A small sound classifier, trained from scratch.
Training: muon at rate 0.0093, 30100 steps, batches of 64, held-out accuracy 79%.
Data: trained on acted Russian speech (Dusha), 26041 training examples, 74.0 epochs.
Rows from block 6 of a small sound classifier, named by matrix and row number. Rows with one number belong to one channel. Each number is 500 + 40 x the weight over its row's rms, rounded and kept within 0 to 999. All counts start at 0. Numbers have three digits each.
After each channel's rows are labels from the 100 clips, of 14976, where the channel reaches its highest value: "top examples" is what is common among them. Only what is clearly more common there than usual is listed. The data: acted Russian speech (Dusha). In brackets: how many of the 100, against the usual share in percent.
# convs0: first 3x3 conv, stride 2 (model.blocks.6.convs.0.weight, 384x192x3x3, each kernel summed), inputs 96-191
# convs1: second 3x3 conv (model.blocks.6.convs.1.weight, 384x384x3x3, transposed, each kernel summed), outputs 96-191

convs0.234:553502507503462390529519462561481465482576468487468463473593459512535567518562469475512447469513569499521538509511481507474489483460477490495500481488564515497509528512573502578455564453469496485475458536475535523482481523472485552500426568412498476476493534533483542546466483480531419472
convs1.234:486495524444471526480498559556498555520467505497547505587529530503480442431558461513478467468484438451509440503580554495516487497564480469582509435481486475433517431536535505492443547438506459540538497473495557424507511484510494498443567471471409540465492498498432493518439492457470463486
top examples: emotion: positive (68 vs 18.5)

convs0.43:479557441450460528445478486556570527547496504531508459453534509556460549480530526512414490458545483465466530548412495503448495520454523441533437586531408478480483498518484452526561435480566554455467514494462437494529549490492451521523408477469472445503486476462562432464477450518482450485
convs1.43:524572516481621521481544425559491481486502502479536462501501466474442467505467505508482527587506526443513567494545525482505549439455540484534568543546500451553493480455547535444522373490556536501568531469422486543515484546488450558468494451545492440463554495493482462507471544520455429450
top examples: emotion: positive (50 vs 18.5)

convs0.334:433453459441524506487431501452484455482522462527466535504497515463506524437455486482556516452525497478476526532509514465523495445477546474453491471431538489602493436438487509441466535455455488506484562439507571471464520569446529559413440525532566526491488535506529522460487528524425473540
convs1.334:493497523524448488528554535604470436454500504464355460484524511590542559463422496533520538452499502512479494512514444439530521446508557491494459520506562478503502499505588410457485473489499511487470528528482484510540522557471472492492518439461476477441479532529548439429525525512510487463
top examples: emotion: angry (42 vs 18.9)

convs0.92:469413525496474487456473520532487423453448475490493412548471488438520512491451471438491452441527494436482459599501517472546455500477455450468472529513464487461526477482444436538537586470481554511462557537447463479451500506508494478586491457455536456622467469476500458521548507532508588510
convs1.92:506479488481594501498539515494505436453523447453554477456546530513504519452527491485586521504453566451461486487552531463495497460468512510446489485520479483479515468552493512445461534610549472507507431520553481529424487479536520456502527548529523498612464535501513499529504488467467532447
top examples: emotion: angry (42 vs 18.9); emotion: positive (38 vs 18.5)

convs0.78:511489562497493445513437411485493530461461450507479452460452544515543454488445514547496496534486499532472411507470499521479584547429514534513521511514487519530528498529445546507564478492441500491539478483565444493434465577466475535440483422473568457454535530483493559423543486504457459522
convs1.78:581462460489498452520512467532520506487428418405478570502486508465505466484485504508548508511457473440487505479543495531505429556490573450468483480517501452397415472550514536476450527452429551495482518526486467458474495491527486514436518525495466547512485567487460569480550517528560466468
top examples: emotion: angry (72 vs 18.9)

convs0.295:559463479513430510440522479408548496482542502502503512446438529493485534477497504506551530490486580534516519521477448467440467511445490469516503564525495445479449480482500480478460507474567562480541475465453514546513465466525538527481521492562490464483462539489559455496484484506453501422
convs1.295:484525544401534484529556558466507525508410478444491420553512476565546488465489543451538472456480490507482473549495508528504496443515470482472468469485431524518552429480540494483527514468532511554527447464576530474505452486539536550477501540435475508580510546560478439466485537491519509560
top examples: emotion: positive (48 vs 18.5)

convs0.39:531510505571441481473515494507480477565511490449519527492517528575513481573486545464536505492535487496454495450470476468509530492528459542561448480405497510532470576493562437497436502542491496473490479533478506467497447470422462400421414437457505428511504527535499470517495459565522415540
convs1.39:536501581511505521483465448530447508579561458493547511458492505505430493487462496500437455520401504512516484503538478455570522452501535530525441451472535565555540542457516442425534425532392488549485491487530438478515532501533439459472593522506497495542490412467510501484499505515548519537
top examples: emotion: positive (53 vs 18.5)

convs0.81:477511468519425515465532490550505459497489515456437512539486502455560488466531507515493450510485478412510485450407472523576494521472494483461445543444438595454509458542496494442473557472439527505444489468514481467535455517458561509447453450543551560536495467446511439463500509600597549558
convs1.81:496513489477475504441562473454500468405525474495405437470510485507519491538519533523536549470505496479544488472515530596476484467529500475520417568530435473491595510488514496457519573473570516451483510498505542545524568516562453424480507578537531566542597453426465501507478467549539473493
top examples: emotion: angry (51 vs 18.9)

convs0.322:525527522483459483448465479501558480459505476501532463532491537530481490442526496580498532524481561465471471538494428477471456474468556505502467473522478494496491433534490438480513470516484460452429512483457500540495476544492541494481469488572481515452512499475485481512537567532523491525
convs1.322:557470522524562510507505486470534396551507480497487479499503462556498532534514493479562506477455524561543441456518505530439502531501567490513512478493455496448433499516547492523545486519478508516470475451521515590560519548529614574432440485466515477544500511499442489487556580444561546402
top examples: emotion: angry (39 vs 18.9)

convs0.254:449515496487506470523474588497529527490492442557503487400518473508491439506535477528468480477545474541497493475509479493553477555470493421402581474488448521451427544493490546528550469529514509412427426542475556572481436486484516482460510496486607549463549473521539520501506552512481496434
convs1.254:557508511540503477495507450476531531492512509453518521507461507482446510500537538524412449520471460466526478445443489506470450470470499423542478574460458437469463563526557491558531503492482428445526461522476444535477512571504571435501473487523517466465448494459537541510500490479504548523
top examples: emotion: angry (44 vs 18.9)

convs0.276:542493546557401474555488420486503443465458469508593484508444455481553474460517530501522492506503467470522526498553459582446485473515460440458448520458464439527595530525419495472497483532469497477529459531417523521529456479510481509436438533564525554538448464506447440484529482536544479494
convs1.276:466469624525458472468516505574503472522439464492528491469414493521473480518492449531455424497531513531541454450431445520490478415440502512495482503502547419523456526503463513412505464613569535462429485479519560487443534502523524415444508574504448534418455511462521522530451520504461477451
top examples: emotion: positive (40 vs 18.5)

convs0.299:450520368502452502473457541453525537588526506496539493484535446518484514574444436509460511502496530541514482576512507458516476393529538481557486566501445491469529474514481537496487427501518493480509408443480516517487526466464492515558519480506455473533498478477499415471474522525462563474
convs1.299:569529498510509496561496525464479478563586484537523459448579454534486447423479484542486529498497440492482513396519522460463431555500510514549473465474441505465492538533405467459461504495534530512439506598533535557481480472429512492504491587528445524521547492471528551523508557476499464588
top examples: emotion: positive (40 vs 18.5)

convs0.150:473526400488416474531494522545543534555474551467510672550457465521490493526497449564430528515469456489535489445535488471454491537433445501562516508494444513495468467476463487491495456517515543526481487456472530476500456450498524450470485475366491505525434452457489470494517462506469451470
convs1.150:515449551475486545444438449455471493462528461497510503476436528577553546477605507540609493582437490406491576441508526477498566528448542605457507485574546530479502495480489526516505520461470467489514445485441522540571502508534580559454487547492472492543550486445438496464545471566455563484
top examples: emotion: positive (64 vs 18.5)

convs0.101:431484489477502506480510453518462526438510523543460479528487486470514516696518477462500552499479468466497483424418542466474584467444517447513494486456487590528502462497488521417468460500549524486489516489498434554411474464497532498481551460498550475522476542513498445469525529504469523560
convs1.101:484412427530512489511481522531480477466558510461539408504462501493456597441479489507506519489540490478513447567502478532461502473398538520498479535516447458518479475516503476549470473442567502472544506539484466532483533425510555433501505472458478466455463483493468536500450434506452502502
top examples: emotion: positive (38 vs 18.5)

convs0.132:469529539401483487499500459527488518492498511551540554552513514539464442573505569449477530531496488514521498500462484495508514540482453554483524486546505543543460474487455464530505421560614541500456461472537505482498591464452472482538430504524465482517524531499514487474430486565537498592
convs1.132:519504461507500564509519474490484457471505461450451482470496469542476433610510441485420495517450474480481511508565482431534500495561507458423468532475471530484474576439551547484523554576442512460513489472510470539486493466537455464520490565461506520507511431521571506510525555531521486533
top examples: emotion: positive (51 vs 18.5)

convs0.232:568504448471594453526520434505497484529469496515525465545504531527418454424490447489467568491495570548581539506575457456499542503470564433482512530522533497507453540478454516491512510492521485500541509533480488512502449473510523547505507453569479478564434453485519452400508475518484503452
convs1.232:425374413470504479519456569478478519464465514527477547401486480521482496535524476442459496455491459538523482447530492469502466474458480514487483537506473456569460484458551471521488523460572492488488530405502500433484416507522471528566448520500464419452541485473429500519525515520427488511
top examples: emotion: positive (39 vs 18.5)

convs0.324:537514552511406496497474461492514528544481518474529549408523503550525409450525472479487492480471470495464480462513496485477448463508561472495554516510457499493501547460503571541529486442507413532478503509439514537482454484572506483489603462522585545499492495481486463490520470532450386482
convs1.324:437521436579499534459461541453477457576575477506513545508482553524563528488514514458481450452520487513516524504541495541516459478543587528525489523541549519536518562506474509474521516512482543529578474510534524459452500545484522466483533505581498546450509449448515547519523554515526419430
top examples: emotion: positive (49 vs 18.5)

convs0.111:410551449551504485456457503485528502413521504562464484434495516511447458479468397520536480459436526473515474512494497462503446450459523445510498511517483576491480487509504451440518608503411477540517520499515537543466517552456492489472419450503491586494535467523462554485471462477523523499
convs1.111:496481558473468531549491548488488513473503530454420459535529518481508579452564490500516468523458536503500488435480627498625469505468463479420459489526522525502523487611421501517515608550483426466468541543474463492438514580503509471510508504467471542483539489487522582487527547529493543552
top examples: emotion: angry (63 vs 18.9)

convs0.236:484433473512450493449510445422460494429538548489487458515439574476513420478465501468454552524455547521511519546515479496511502490402517523507513369377500506474515524503441527541419456529557518538459492453489466465426485492505521511482526496552522470396520481493492498410512534520531519435
convs1.236:454527499423557473553513489522473409582472555483452486545476497497527469458539509520500571472541565500488586508502526469495560448511540543480449515501489433489450437454520489509515520469544517545554516493532469464448529458529501549494573490502424524524433541489469534502518500479497466452
top examples: emotion: positive (38 vs 18.5)

convs0.103:577502484557512499444483485483475461473450531502497454519549477490406451505480432494481566477489528539455446467475487510569453475507501538543471533485451449485512498493518484458492514477445424459478489472549556496418501489538465485501468535461499472440544520483454478518389467484545453533
convs1.103:487499477591540462557498458485482476547550428536401399541493489518514534574488487517451456476527504589492430467536523515524437536492570449513456524525506493475521478531527479496479495546457516514523559501438459493518440445505584534514483532480509530552438504565436497487510486495510491505
top examples: emotion: angry (40 vs 18.9)

convs0.145:489383497448516514486438424540494479518540530518514483494502459448539476581505511444496491406479567472476513576475512535494506522542475497531440507474472486500515565504519475463463461520533453491506539522468538440501539537482461474455565485529456484471483450478441490508432492537539528549
convs1.145:517500443532411529503547425461574589450396456452461460500470512518487481516433463489451518436498473482467528409484457526507476502462460510490493393506413517512475500501489507550543528487524479498487453526469523495555486447553482470491490444491504513481555559493507493456500525440471520473
top examples: emotion: positive (38 vs 18.5)

convs0.152:494489482494498514506560519529488461550447503454486493550480522515459446462447467496502548502501503488514570583515571554579462534475459554500471518495441499543497538526518436527516635478502498479490502483569476531504465494479542568506453516483463457548491481529507517455521564513475530525
convs1.152:492591483497568529573473456470483508452506501438516461480455486517544436498508490459508415514542413469578484517535513522483468412543521610451483456497490436490544449503486495373530444558451540522518557528492467452474492443464506567530481439489489549422503484445443512483478461556423449554
top examples: emotion: positive (40 vs 18.5)

convs0.163:484461548483487396542509466500518573434413540532432427540479477459490438491502507474505522493480449514492492492567438482516418464511561473495566441475541517541487482493476540512467485584454482511465515482450541473520474549521484473486468496602491489452463464419477447524539464487498430518
convs1.163:501472482549540493441494494473566533510533566450471529499540489519553518467434429528500519523493449494509544520501524468494522500464520542501519485508448425535527543544515467568460460468514442526450494501534489529602457549529456527472507443505524519487482493469507406475507545496504469491
top examples: emotion: positive (41 vs 18.5)

convs0.255:437459539463487419465461404483468576496538504484602506506508443484524429550491565537545590422462436470480459516541495521460460496473496542458476507549563521491494492536534501460497487536542528509462459514542495453485448451459522420530474489484465476425427537538514530476497536494510438502
convs1.255:557498478470497480515525464512451555465463509460490470488545505480535525578417448550536473542476482511500434504477522466481470478470467554506543515457465422461499461493512486487505464531517460487554526475508497476480527577496514449495484552569442486519471533466541444509519456445409545406
top examples: emotion: positive (38 vs 18.5)

convs0.16:468604457479387485470520468509443465521540468484515482598536533606498449448495496538514607468511558514496453487466444471503515549449535505467468477468571528518479450477477542553384471499470533474497447495487491495549452436546484583469496535535494461435477447472531487436509535510504427473
convs1.16:528523502456517551462525505536491559568501461448522445501498498453563407526442522474514465461471433480453514518451480516462520490490531541450466474478462494547454420556569468464460484474526509534433536356456461502538502437538436490476470470527452525487433464538510525404523521449450451507
top examples: emotion: positive (59 vs 18.5)

convs0.296:451485444543469511531522439485471462452526471482561532549531499467565526544422472528531519430529570486504540490479509447476551512494501462526447519496513512496502522492510485486564529517552469521499500527435499498551580603484512463531487467512521515511409525509458495493438492524482481511
convs1.296:515544529456495516504468618546482566486517482459490515523509540545511526507550568457464475551495564506490454454480547564606465433547460457507517526471395506448488517544557461478478443462534458465474465491508463565499562460479525490461536520484510457547540444514408521450488542477512517472
top examples: emotion: angry (44 vs 18.9)

convs0.121:477548497446513450440447560478454469507519447550451477505500474443476495536451515544476519544466532504423521569533429547520547536497447558508449517516572478502552446541539506520505422458434477483467493503577458427508482443509523524536549471425471475429536496467525537494499484478440508468
convs1.121:442569490432519530539413506527473613590598539564452514523557528504515457510454497514414528445548492510506554547443543463530428517509557507504531523478506475516503501467515499560512487477518532470536509497437473455514481433494501504515476506468498441476422534546505540479524456521543408515
top examples: emotion: positive (58 vs 18.5)

convs0.20:497504533569485451509501569512479577545503549506435428496536573509498557462498464514465470463481568534445538554491462461489506475493490496463514451545486525449529478515482569510435489558525440497464541538479558475456492519513501533473438534575522474500486490481470437490554496500491455449
convs1.20:454487542415464573553468469475526486529397536482489539499533516450454484570556446428477502482461474441541443474493460450436461523518512590483509495480482469496572499441485456539453468532505516473525510494452458512452545486496506523413416502492460458478537563515481477518520490466508420508
top examples: emotion: positive (47 vs 18.5)

convs0.94:425504441485448460503426495540505513476471486505460455459451468566533512461477517501548506501509478508484477589407470484500492518494584466486483480486523467474561534459510516467474488509471409507601463480537514470493463522449472558446511498542450488496592473496501432482485576518483467480
convs1.94:575519554449389395437462443497482541451446463415502489537500477492448492485462434478496489472532439512579525482458431454512486566532489466502479537489514459459464506490467449462485541440478440571494550479457493405489499471465444529499433488462498488575468550449448527496629481506484483516
top examples: emotion: angry (71 vs 18.9)

convs0.329:476556441451466448527524396531483565539507465446468565528540508461452522615509562508503493460511462496457428452475486473522507537498556479498445514506476526598505514467483481478450475461484568467506514513524452545543526478485483494528484488548460441581519456497460426547416506508573526537
convs1.329:512561503542573511478516465511555532471518418522505471542559554462432532488543551549536467517539489479456491495541467483439557558534572438483475479489503482472538502514453438507477480478536531571515515408472487449470601485525517526422473546523545619583506551464544528560490527471491528471
top examples: emotion: positive (52 vs 18.5)

convs0.210:452491501526406496502503505449570522466490493486478522467498513518496535499499490480501504517486517515465444512505552536467517472549454430455517520429493553577495467474509515424561481512524472553474475547549482460517469491485549475522572463448551482452487489399555549508593509518471443453
convs1.210:497466469446509447471429463566475518490509544576459371428541467569515446469500453487459573486536478476470467494482519518452604486463440507569450544430413445514492486466557515499559531558524457521563521583503470562494525533462467487486515475557488577509546497508521504430526470510494483494
top examples: emotion: positive (41 vs 18.5)

convs0.154:494499481543423518500452546529510445629492479472479562460647418437446580427570489493495503551460462479448534502430508464441487518509466492508471505429539507483461486474535510461548462459530460510457432466474505453508473453570500510521504487454523483502534532508549494475503519510525466530
convs1.154:495501538497628582511463467478479480518602492521563593635516532456436587465455475529453438454473467498516538497504458522514564532506530546522556462488579426538556495503461484449533488499498564571457524531485518470536523492521470469504553517576527513511597481531539556469461467460448543506
top examples: emotion: positive (74 vs 18.5)

convs0.18:548443452476484505478428482528458583601491512467469475558484560498447491542446496485505427545553462493495484546569555444503527550536486497481461548559501499448454437472495504552515455525477492510460424484501523526462566561453558472552414493441427513461564493473499532502540490531531476489
convs1.18:525540484471461541530468528486484557487525474458479535438402571430474552554548483529529525522488457441490470553533540493553536533434513445466472488527447544536475450566452444463452569547463530466531562463454567534506481540532528520507446517452480488483532493565505496545595480517555492415
top examples: emotion: positive (44 vs 18.5)

convs0.338:487458490614455455526520495485460441534444461446495436464529517470533482466440455445476491490513506506478495515501499554514515497537476502469475492504510578499465565487522488496444497473486492439556443464441514495547472508485511506523532435373454551469563526487580427531489508486479526490
convs1.338:521480599494526542510531434533500499510484484461469515484541502492538436465473442528525436507495446554455507507503434528555510428470474383427473497464495470452555499581513408507483482571497518514441506484456532503483483474500469506483536437476466521477512561485485494482488572515472513547
top examples: emotion: angry (54 vs 18.9)

convs0.375:491422484468428456521464438485499455438455503529519483487483543479488477472530513516498496479434464499493421500480522506495422568459451533489421502472479521478520499477553490588452533469546486467542421524423478513544540543509534470417525464504574485489450480560513532504459480436546478577
convs1.375:494473564565545608505491510416442504534530464488511587486432507499486530491479461473514462500494498511571429496490518583516479523457540554476415505490531503515521447539491468406544454526537501560477444486528485482510499525512579475479476447536479473510599494479481541498425543482470552505
top examples: emotion: angry (61 vs 18.9)

convs0.120:499502528567493477509520408505537545485524569475424459551464497481494498491573527554465465470491543551485451471516475536513463497489433452515485482494433506462495433501480473488551550430552432474469416456496519466510507456459480534471411469514472485521465498433553547494443513490558480496
convs1.120:532498474487531539455455539453434590528519536506523558506515507515488488526510473500467490419460475468518425548434569518458540479502569475462624519443414525490521557571525501518488473485425463448533445474512507480424598463521437512460553572484440535504478483428448547463494425505454509485
top examples: emotion: positive (38 vs 18.5)

convs0.118:438477472493522537497423469502552480505493522467461441507465416504454519447499523498476532536542470403439494547459478562480522474474555442473470463566499532554499485492518528468472519432480522461438434521569431533459430504547511502476465565519519482489512518537451547526471497507455485480
convs1.118:552451534506427470490438430506467455498493506485486475589473533505542504439556501528526506478414485499489469456521525470491493518462517506514504451600493463545513523515418477556447483477502513502490457535378484458493591507510517452505448549516499563491417462439546494509501511519557574488
top examples: emotion: positive (41 vs 18.5)