{"model": "sound classifier", "dataset": "acted Russian speech (Dusha)", "train_examples": 26041, "gain_aug_db": 6, "noise_aug": 0.002, "time_shift_ms": 100, "n_mels": 64, "hop_length": 320, "input": "log_mel", "spec_augment": true, "win_length": 512, "targets": ["emotion"], "num_classes": 4, "arch": "wide_resnet", "norm": "batchnorm", "activation": "silu", "depths": [3, 3, 3], "kernel_size": 3, "stem": "deep", "avg_pool_shortcut": true, "widths": [96, 192, 384], "loss": "cross_entropy", "init": "torch_default", "residual_init": "none", "optimizer": "muon", "muon_scale": "original", "lr": 0.0093, "momentum": 0.95, "nesterov": false, "orthogonalizer": "newton_schulz_5", "adamw_lr_other_params": 0.0012, "ema_decay": 0.999, "steps": 30100, "batch_size": 64, "epochs": 74.0, "lr_schedule": "cosine", "final_lr_fraction": 0.01, "warmup_steps": 6020, "weight_decay": 0.04, "adamw_weight_decay_other_params": 0.01}
Rows from block 3 of a small sound classifier, named by matrix and row number. Rows with one number belong to one channel. Each number is 128 + 32 x the weight over its row's rms, rounded and kept within 0 to 255. All counts start at 0. Numbers have three digits each. After the name is the row's rms in percent of the matrix's.
After each channel's rows are labels from the 100 clips, of 14976, where the channel reaches its highest value: "responds to" is what is common among them. Only what is clearly more common there than usual is listed. The data: acted Russian speech (Dusha).
# convs0: first 3x3 conv, stride 2 (model.blocks.3.convs.0.weight, 192x96x3x3, each kernel summed), inputs 0-47
# convs1: second 3x3 conv (model.blocks.3.convs.1.weight, 192x192x3x3, transposed, each kernel summed), outputs 0-47

convs0.67 111:090150110094107156111126145171068124121098104192119115097132121090153108114157098135150135126176172104118235142131142128116072172136129131087143
convs1.67 119:105097163114139138134078178252145142088120145124127143120095096152144126122104155098127134124101090209116159168137122181119115127078116149140111
responds to: emotion: angry

convs0.180 098:122210101142148116100157156215066148121090093130149141123178103106106138120125090105111132144078128169143125163143113136100141078102223092135068
convs1.180 125:175151139097087106079124145185127141081183087071130125120132097091195133107187089082124170159107126105132088143124111169110109161097127118194137
responds to: emotion: angry

convs0.108 100:132097138127156097181106159096141127103089181053207094146102110117111107101086132124085127110092148131150100110140092140137150112078121099118104
convs1.108 093:102162103169123124124100140141101086214172127117079090141100107145138123161100091216065109072103141116093087191070147155120146140121067188137118
responds to: emotion: angry

convs0.85 108:100112067054156113120123119112137120153111158133115155165118132121119118170098103193089115098145147117092120094095123176055146128195189085112109
convs1.85 113:148090153042120116162107168105072145088144132110160130119142164101110070116132104155100203129118188088163179106140144093084092131154144117136103
responds to: emotion: angry

convs0.77 097:110099125125118103125087059131108123124067159034181102117179142078109115091113114093150146122138138130125156097084142173099093124098085168114074
convs1.77 095:045137158132148114086127145151126112152080130178189143125147149124121135200121135129119148136159194076113109163155152071136153144127199088192116
responds to: emotion: positive

convs0.2 102:117144106066111134125118111102121167189156197153135149083106115062153125173159142159113104125115152129116195179113139154080177132178157097180159
convs1.2 105:155087132089117160116077129112110150143136105155135161145064114104113123118082071120085134094160143132069138129091100143099134112146078057147088
responds to: emotion: angry

convs0.20 095:182130113119085082131108142088115181125196176109102120089138116115193125136128140131161097202144086088111113108097124112207064152127155110171097
convs1.20 104:091151128144129124112186150166148099137126175133108138116147167184158158110152185128155101088100084132183106065087204135098169115162127198122180
responds to: emotion: positive

convs0.115 098:079123160129060124131102067109108152110084160146150128132106147111093087131133194109135118157146157062129072117145100177142052136149142124189120
convs1.115 096:166160143107138094113121127093149122129113157131139136144123173064172144101100085117135086075116119130173101178119094166135179118171110103124102
responds to: emotion: positive

convs0.104 108:114135129105093124135156120092181149095127130095135106069146109100128127099176122105139161224144163152169087108113114092114121138127152117139109
convs1.104 110:118183102094179107130083105066070175146221150126148138128087106130111082106148087183137079122017132107153124130141132095098091105096168066126151
responds to: emotion: positive

convs0.156 092:116083137122128103103117146116101026145094156135129134131149086212132182106175136158106079123097070150096140108118112137149111142174108109152133
convs1.156 106:131120148184121096104125103236118174125133119098101122084062154118115116137101110168089162160119139182142100185094168155161109100107200083102092
responds to: emotion: angry

convs0.54 098:142166115123151199172135121172079132086119122102087092123067098115140197099169074149099106117100086125110183135120104094124148129139100120098124
convs1.54 102:144136082164139119091141123204152127127150129150161112196104162181127177186069067124111143130135110151160066105093145105099181150115186108111158
responds to: emotion: positive

convs0.12 114:157072089121091123118129151125126079117177125126160158142122096130087139140140122132134164131109112139078122125134139173157105107111106136128092
convs1.12 119:111119158133110113103133147158110105152101155117156116067098125170129115091157121088126173097097151103059148146084107095138141134119120142184165
responds to: emotion: angry

convs0.27 126:144085145126157075096142170201159129156131080121102127111147116062122099084118103180159161080104169134154083138060119124177192136073093125151138
convs1.27 112:169145095108183080098143134196129132118147152140109138160050116118087190118153167142138132133145095122198081135090132147111175094165143143069145
responds to: emotion: positive

convs0.51 095:101060147095137102059104126143165108098116076080135134154116052154124136128131157104134113151120068143147124086093104125144139172049083110119126
convs1.51 105:038103095114079073123189133111132114154121125138107053133069142143092095161110147155153085109158130074100152098077134144104114172176132130125104
responds to: emotion: positive

convs0.59 111:124172129163138171144130116115110072170113072116081139158134122209132165134093144113070118091157141116123146071156186162076069128199102099082113
convs1.59 118:186123125128113108101159127119148128084152105139088132116103074114131136137152089108155116125100076129105138124124076142108154104163137135130072
responds to: emotion: positive

convs0.188 099:153087101126104147103115170112136168152105120081110108062190077104124084113101104108150134110146174184142101130062117097163138096106097133170176
convs1.188 095:130132074100185151099175146072174126211132158130141083095141150138032080106110139146117147098077116092169115157157103155082119137064093111187205
responds to: emotion: positive

convs0.88 102:111125135123123051105077140109158180103076086133101132152148064119149123070098086122125098115117119151091202101135127106123114154062099160143133
convs1.88 095:090146074167133145135113075130145084027133101146084103168145138200146066089132095212073141111172115127089138141105223064151127160145127188081106
responds to: emotion: angry

convs0.38 113:155113134116153116091164090147123150112166121118097115094148114061097142127096154151148135105105102173152112110120097090172246085062082145127088
convs1.38 106:109086171119160122100134148169173144121149131119092129120094122064150127094145112158173082136127182117112129160082125168126105108196105100182066
responds to: emotion: positive

convs0.184 100:138115132113096161082132057139078116116124136136155145108133164143116114122164120121094113133097097104132113094096140215124088196145181056123110
convs1.184 093:149150119136091120105135104206159129096132165126153108107067119142086163143096091090125106129170126119141108082143057126116118063123118109081125
responds to: emotion: positive

convs0.106 106:117111078101084123130192078116105060091079085142113132140187131083131110118138146159114082123152085105174124160110110167048092084120109144133189
convs1.106 095:164204085111131177172120093104130141138121137154097126068127164188178094094177122113197194187092160131161142114160079067098159155144140119108125
responds to: emotion: positive

convs0.99 115:134081108114138197142131110090103086142103086090108181109157103061121104083149094112131155111105097131182143093133148097101129131094059140094196
convs1.99 097:081132126088083100123177048071173115103093096101079157140106159175150099131109111105141173124169106143134083061128159106114092151162140041115111
responds to: emotion: positive

convs0.100 108:153164083143134121126145221146080156089075111104123125167121096109099173180114125123132140088152171156136143176050119147107115085067108120117100
convs1.100 115:173087107093161090091107093164133125101128114147114118111161109141145146080119126102126170074097101120154110131108154091103160136094129090135104
responds to: emotion: positive; emotion: angry

convs0.154 081:113170117098094103121116133108120135091121068135076128161168140136124149081073126135174149130091149116144110103086076121165142164118151116153082
convs1.154 094:144109136148202127133209154096110142076143140102080101133119124136094091101094110168094124104075112156210124136085209062147067114120127115055162
responds to: emotion: positive

convs0.49 093:128120094141169125128203040103036171130146107187103126112155135115120134099149133143116128136209113156084094136121130108130133123105170105085146
convs1.49 107:128119150123136181108113133185139115046091088150114088143201104105109149086095084130183209133132089121111136134228147073140140137182184105096169
responds to: emotion: positive

convs0.22 090:086167115119104110143176179082139071129136174097154136108175099106155157083077142143117148096153140100117116107142085129105088102068151155112147
convs1.22 099:103148157145127096108142150157102091095123117092081085096162169120108074117129145160081136048061142112127123164127155080122107084127135140129100
responds to: emotion: angry

convs0.66 107:065088185135090107138148096167110085200150157125088123111143146132132179122158133127083152134100067110123119134154118109117103181129121118109143
convs1.66 115:168150082165064074063189078196115062160171167104092079152081150119111072145087108173106052110176120109156109103113133100122148115071098141130133
responds to: emotion: positive

convs0.191 097:089139089211099157143095219146100101137109134072072139099107122094069125148154109133168132122125071122121068114126159099147120158102071163092127
convs1.191 105:087074090222126097133130124204163119157172145107078100105116175144161158110142132131145162086141081142156153194114111146208132124159089116088126
responds to: emotion: positive

convs0.25 093:158172101084146099116130172105121155125172099115136178225109095142082139094145119100124160146135100156143142166118131107160052091098172144175114
convs1.25 096:143161139088134164177136131086155090101136112143112138121143155115114084125083061096137167127170107076160187112131123103097074090124113146143149
responds to: emotion: angry

convs0.39 100:173101093135118133100107162153096102123070087092098169113125093089139102069089140111092068124090103118154130091168156190165140116096125134165066
convs1.39 103:082122141119087117108101154219168146136098111054113115096136099184143115145115178077087148154134126090095112153102122144133140121116093178143108
responds to: emotion: angry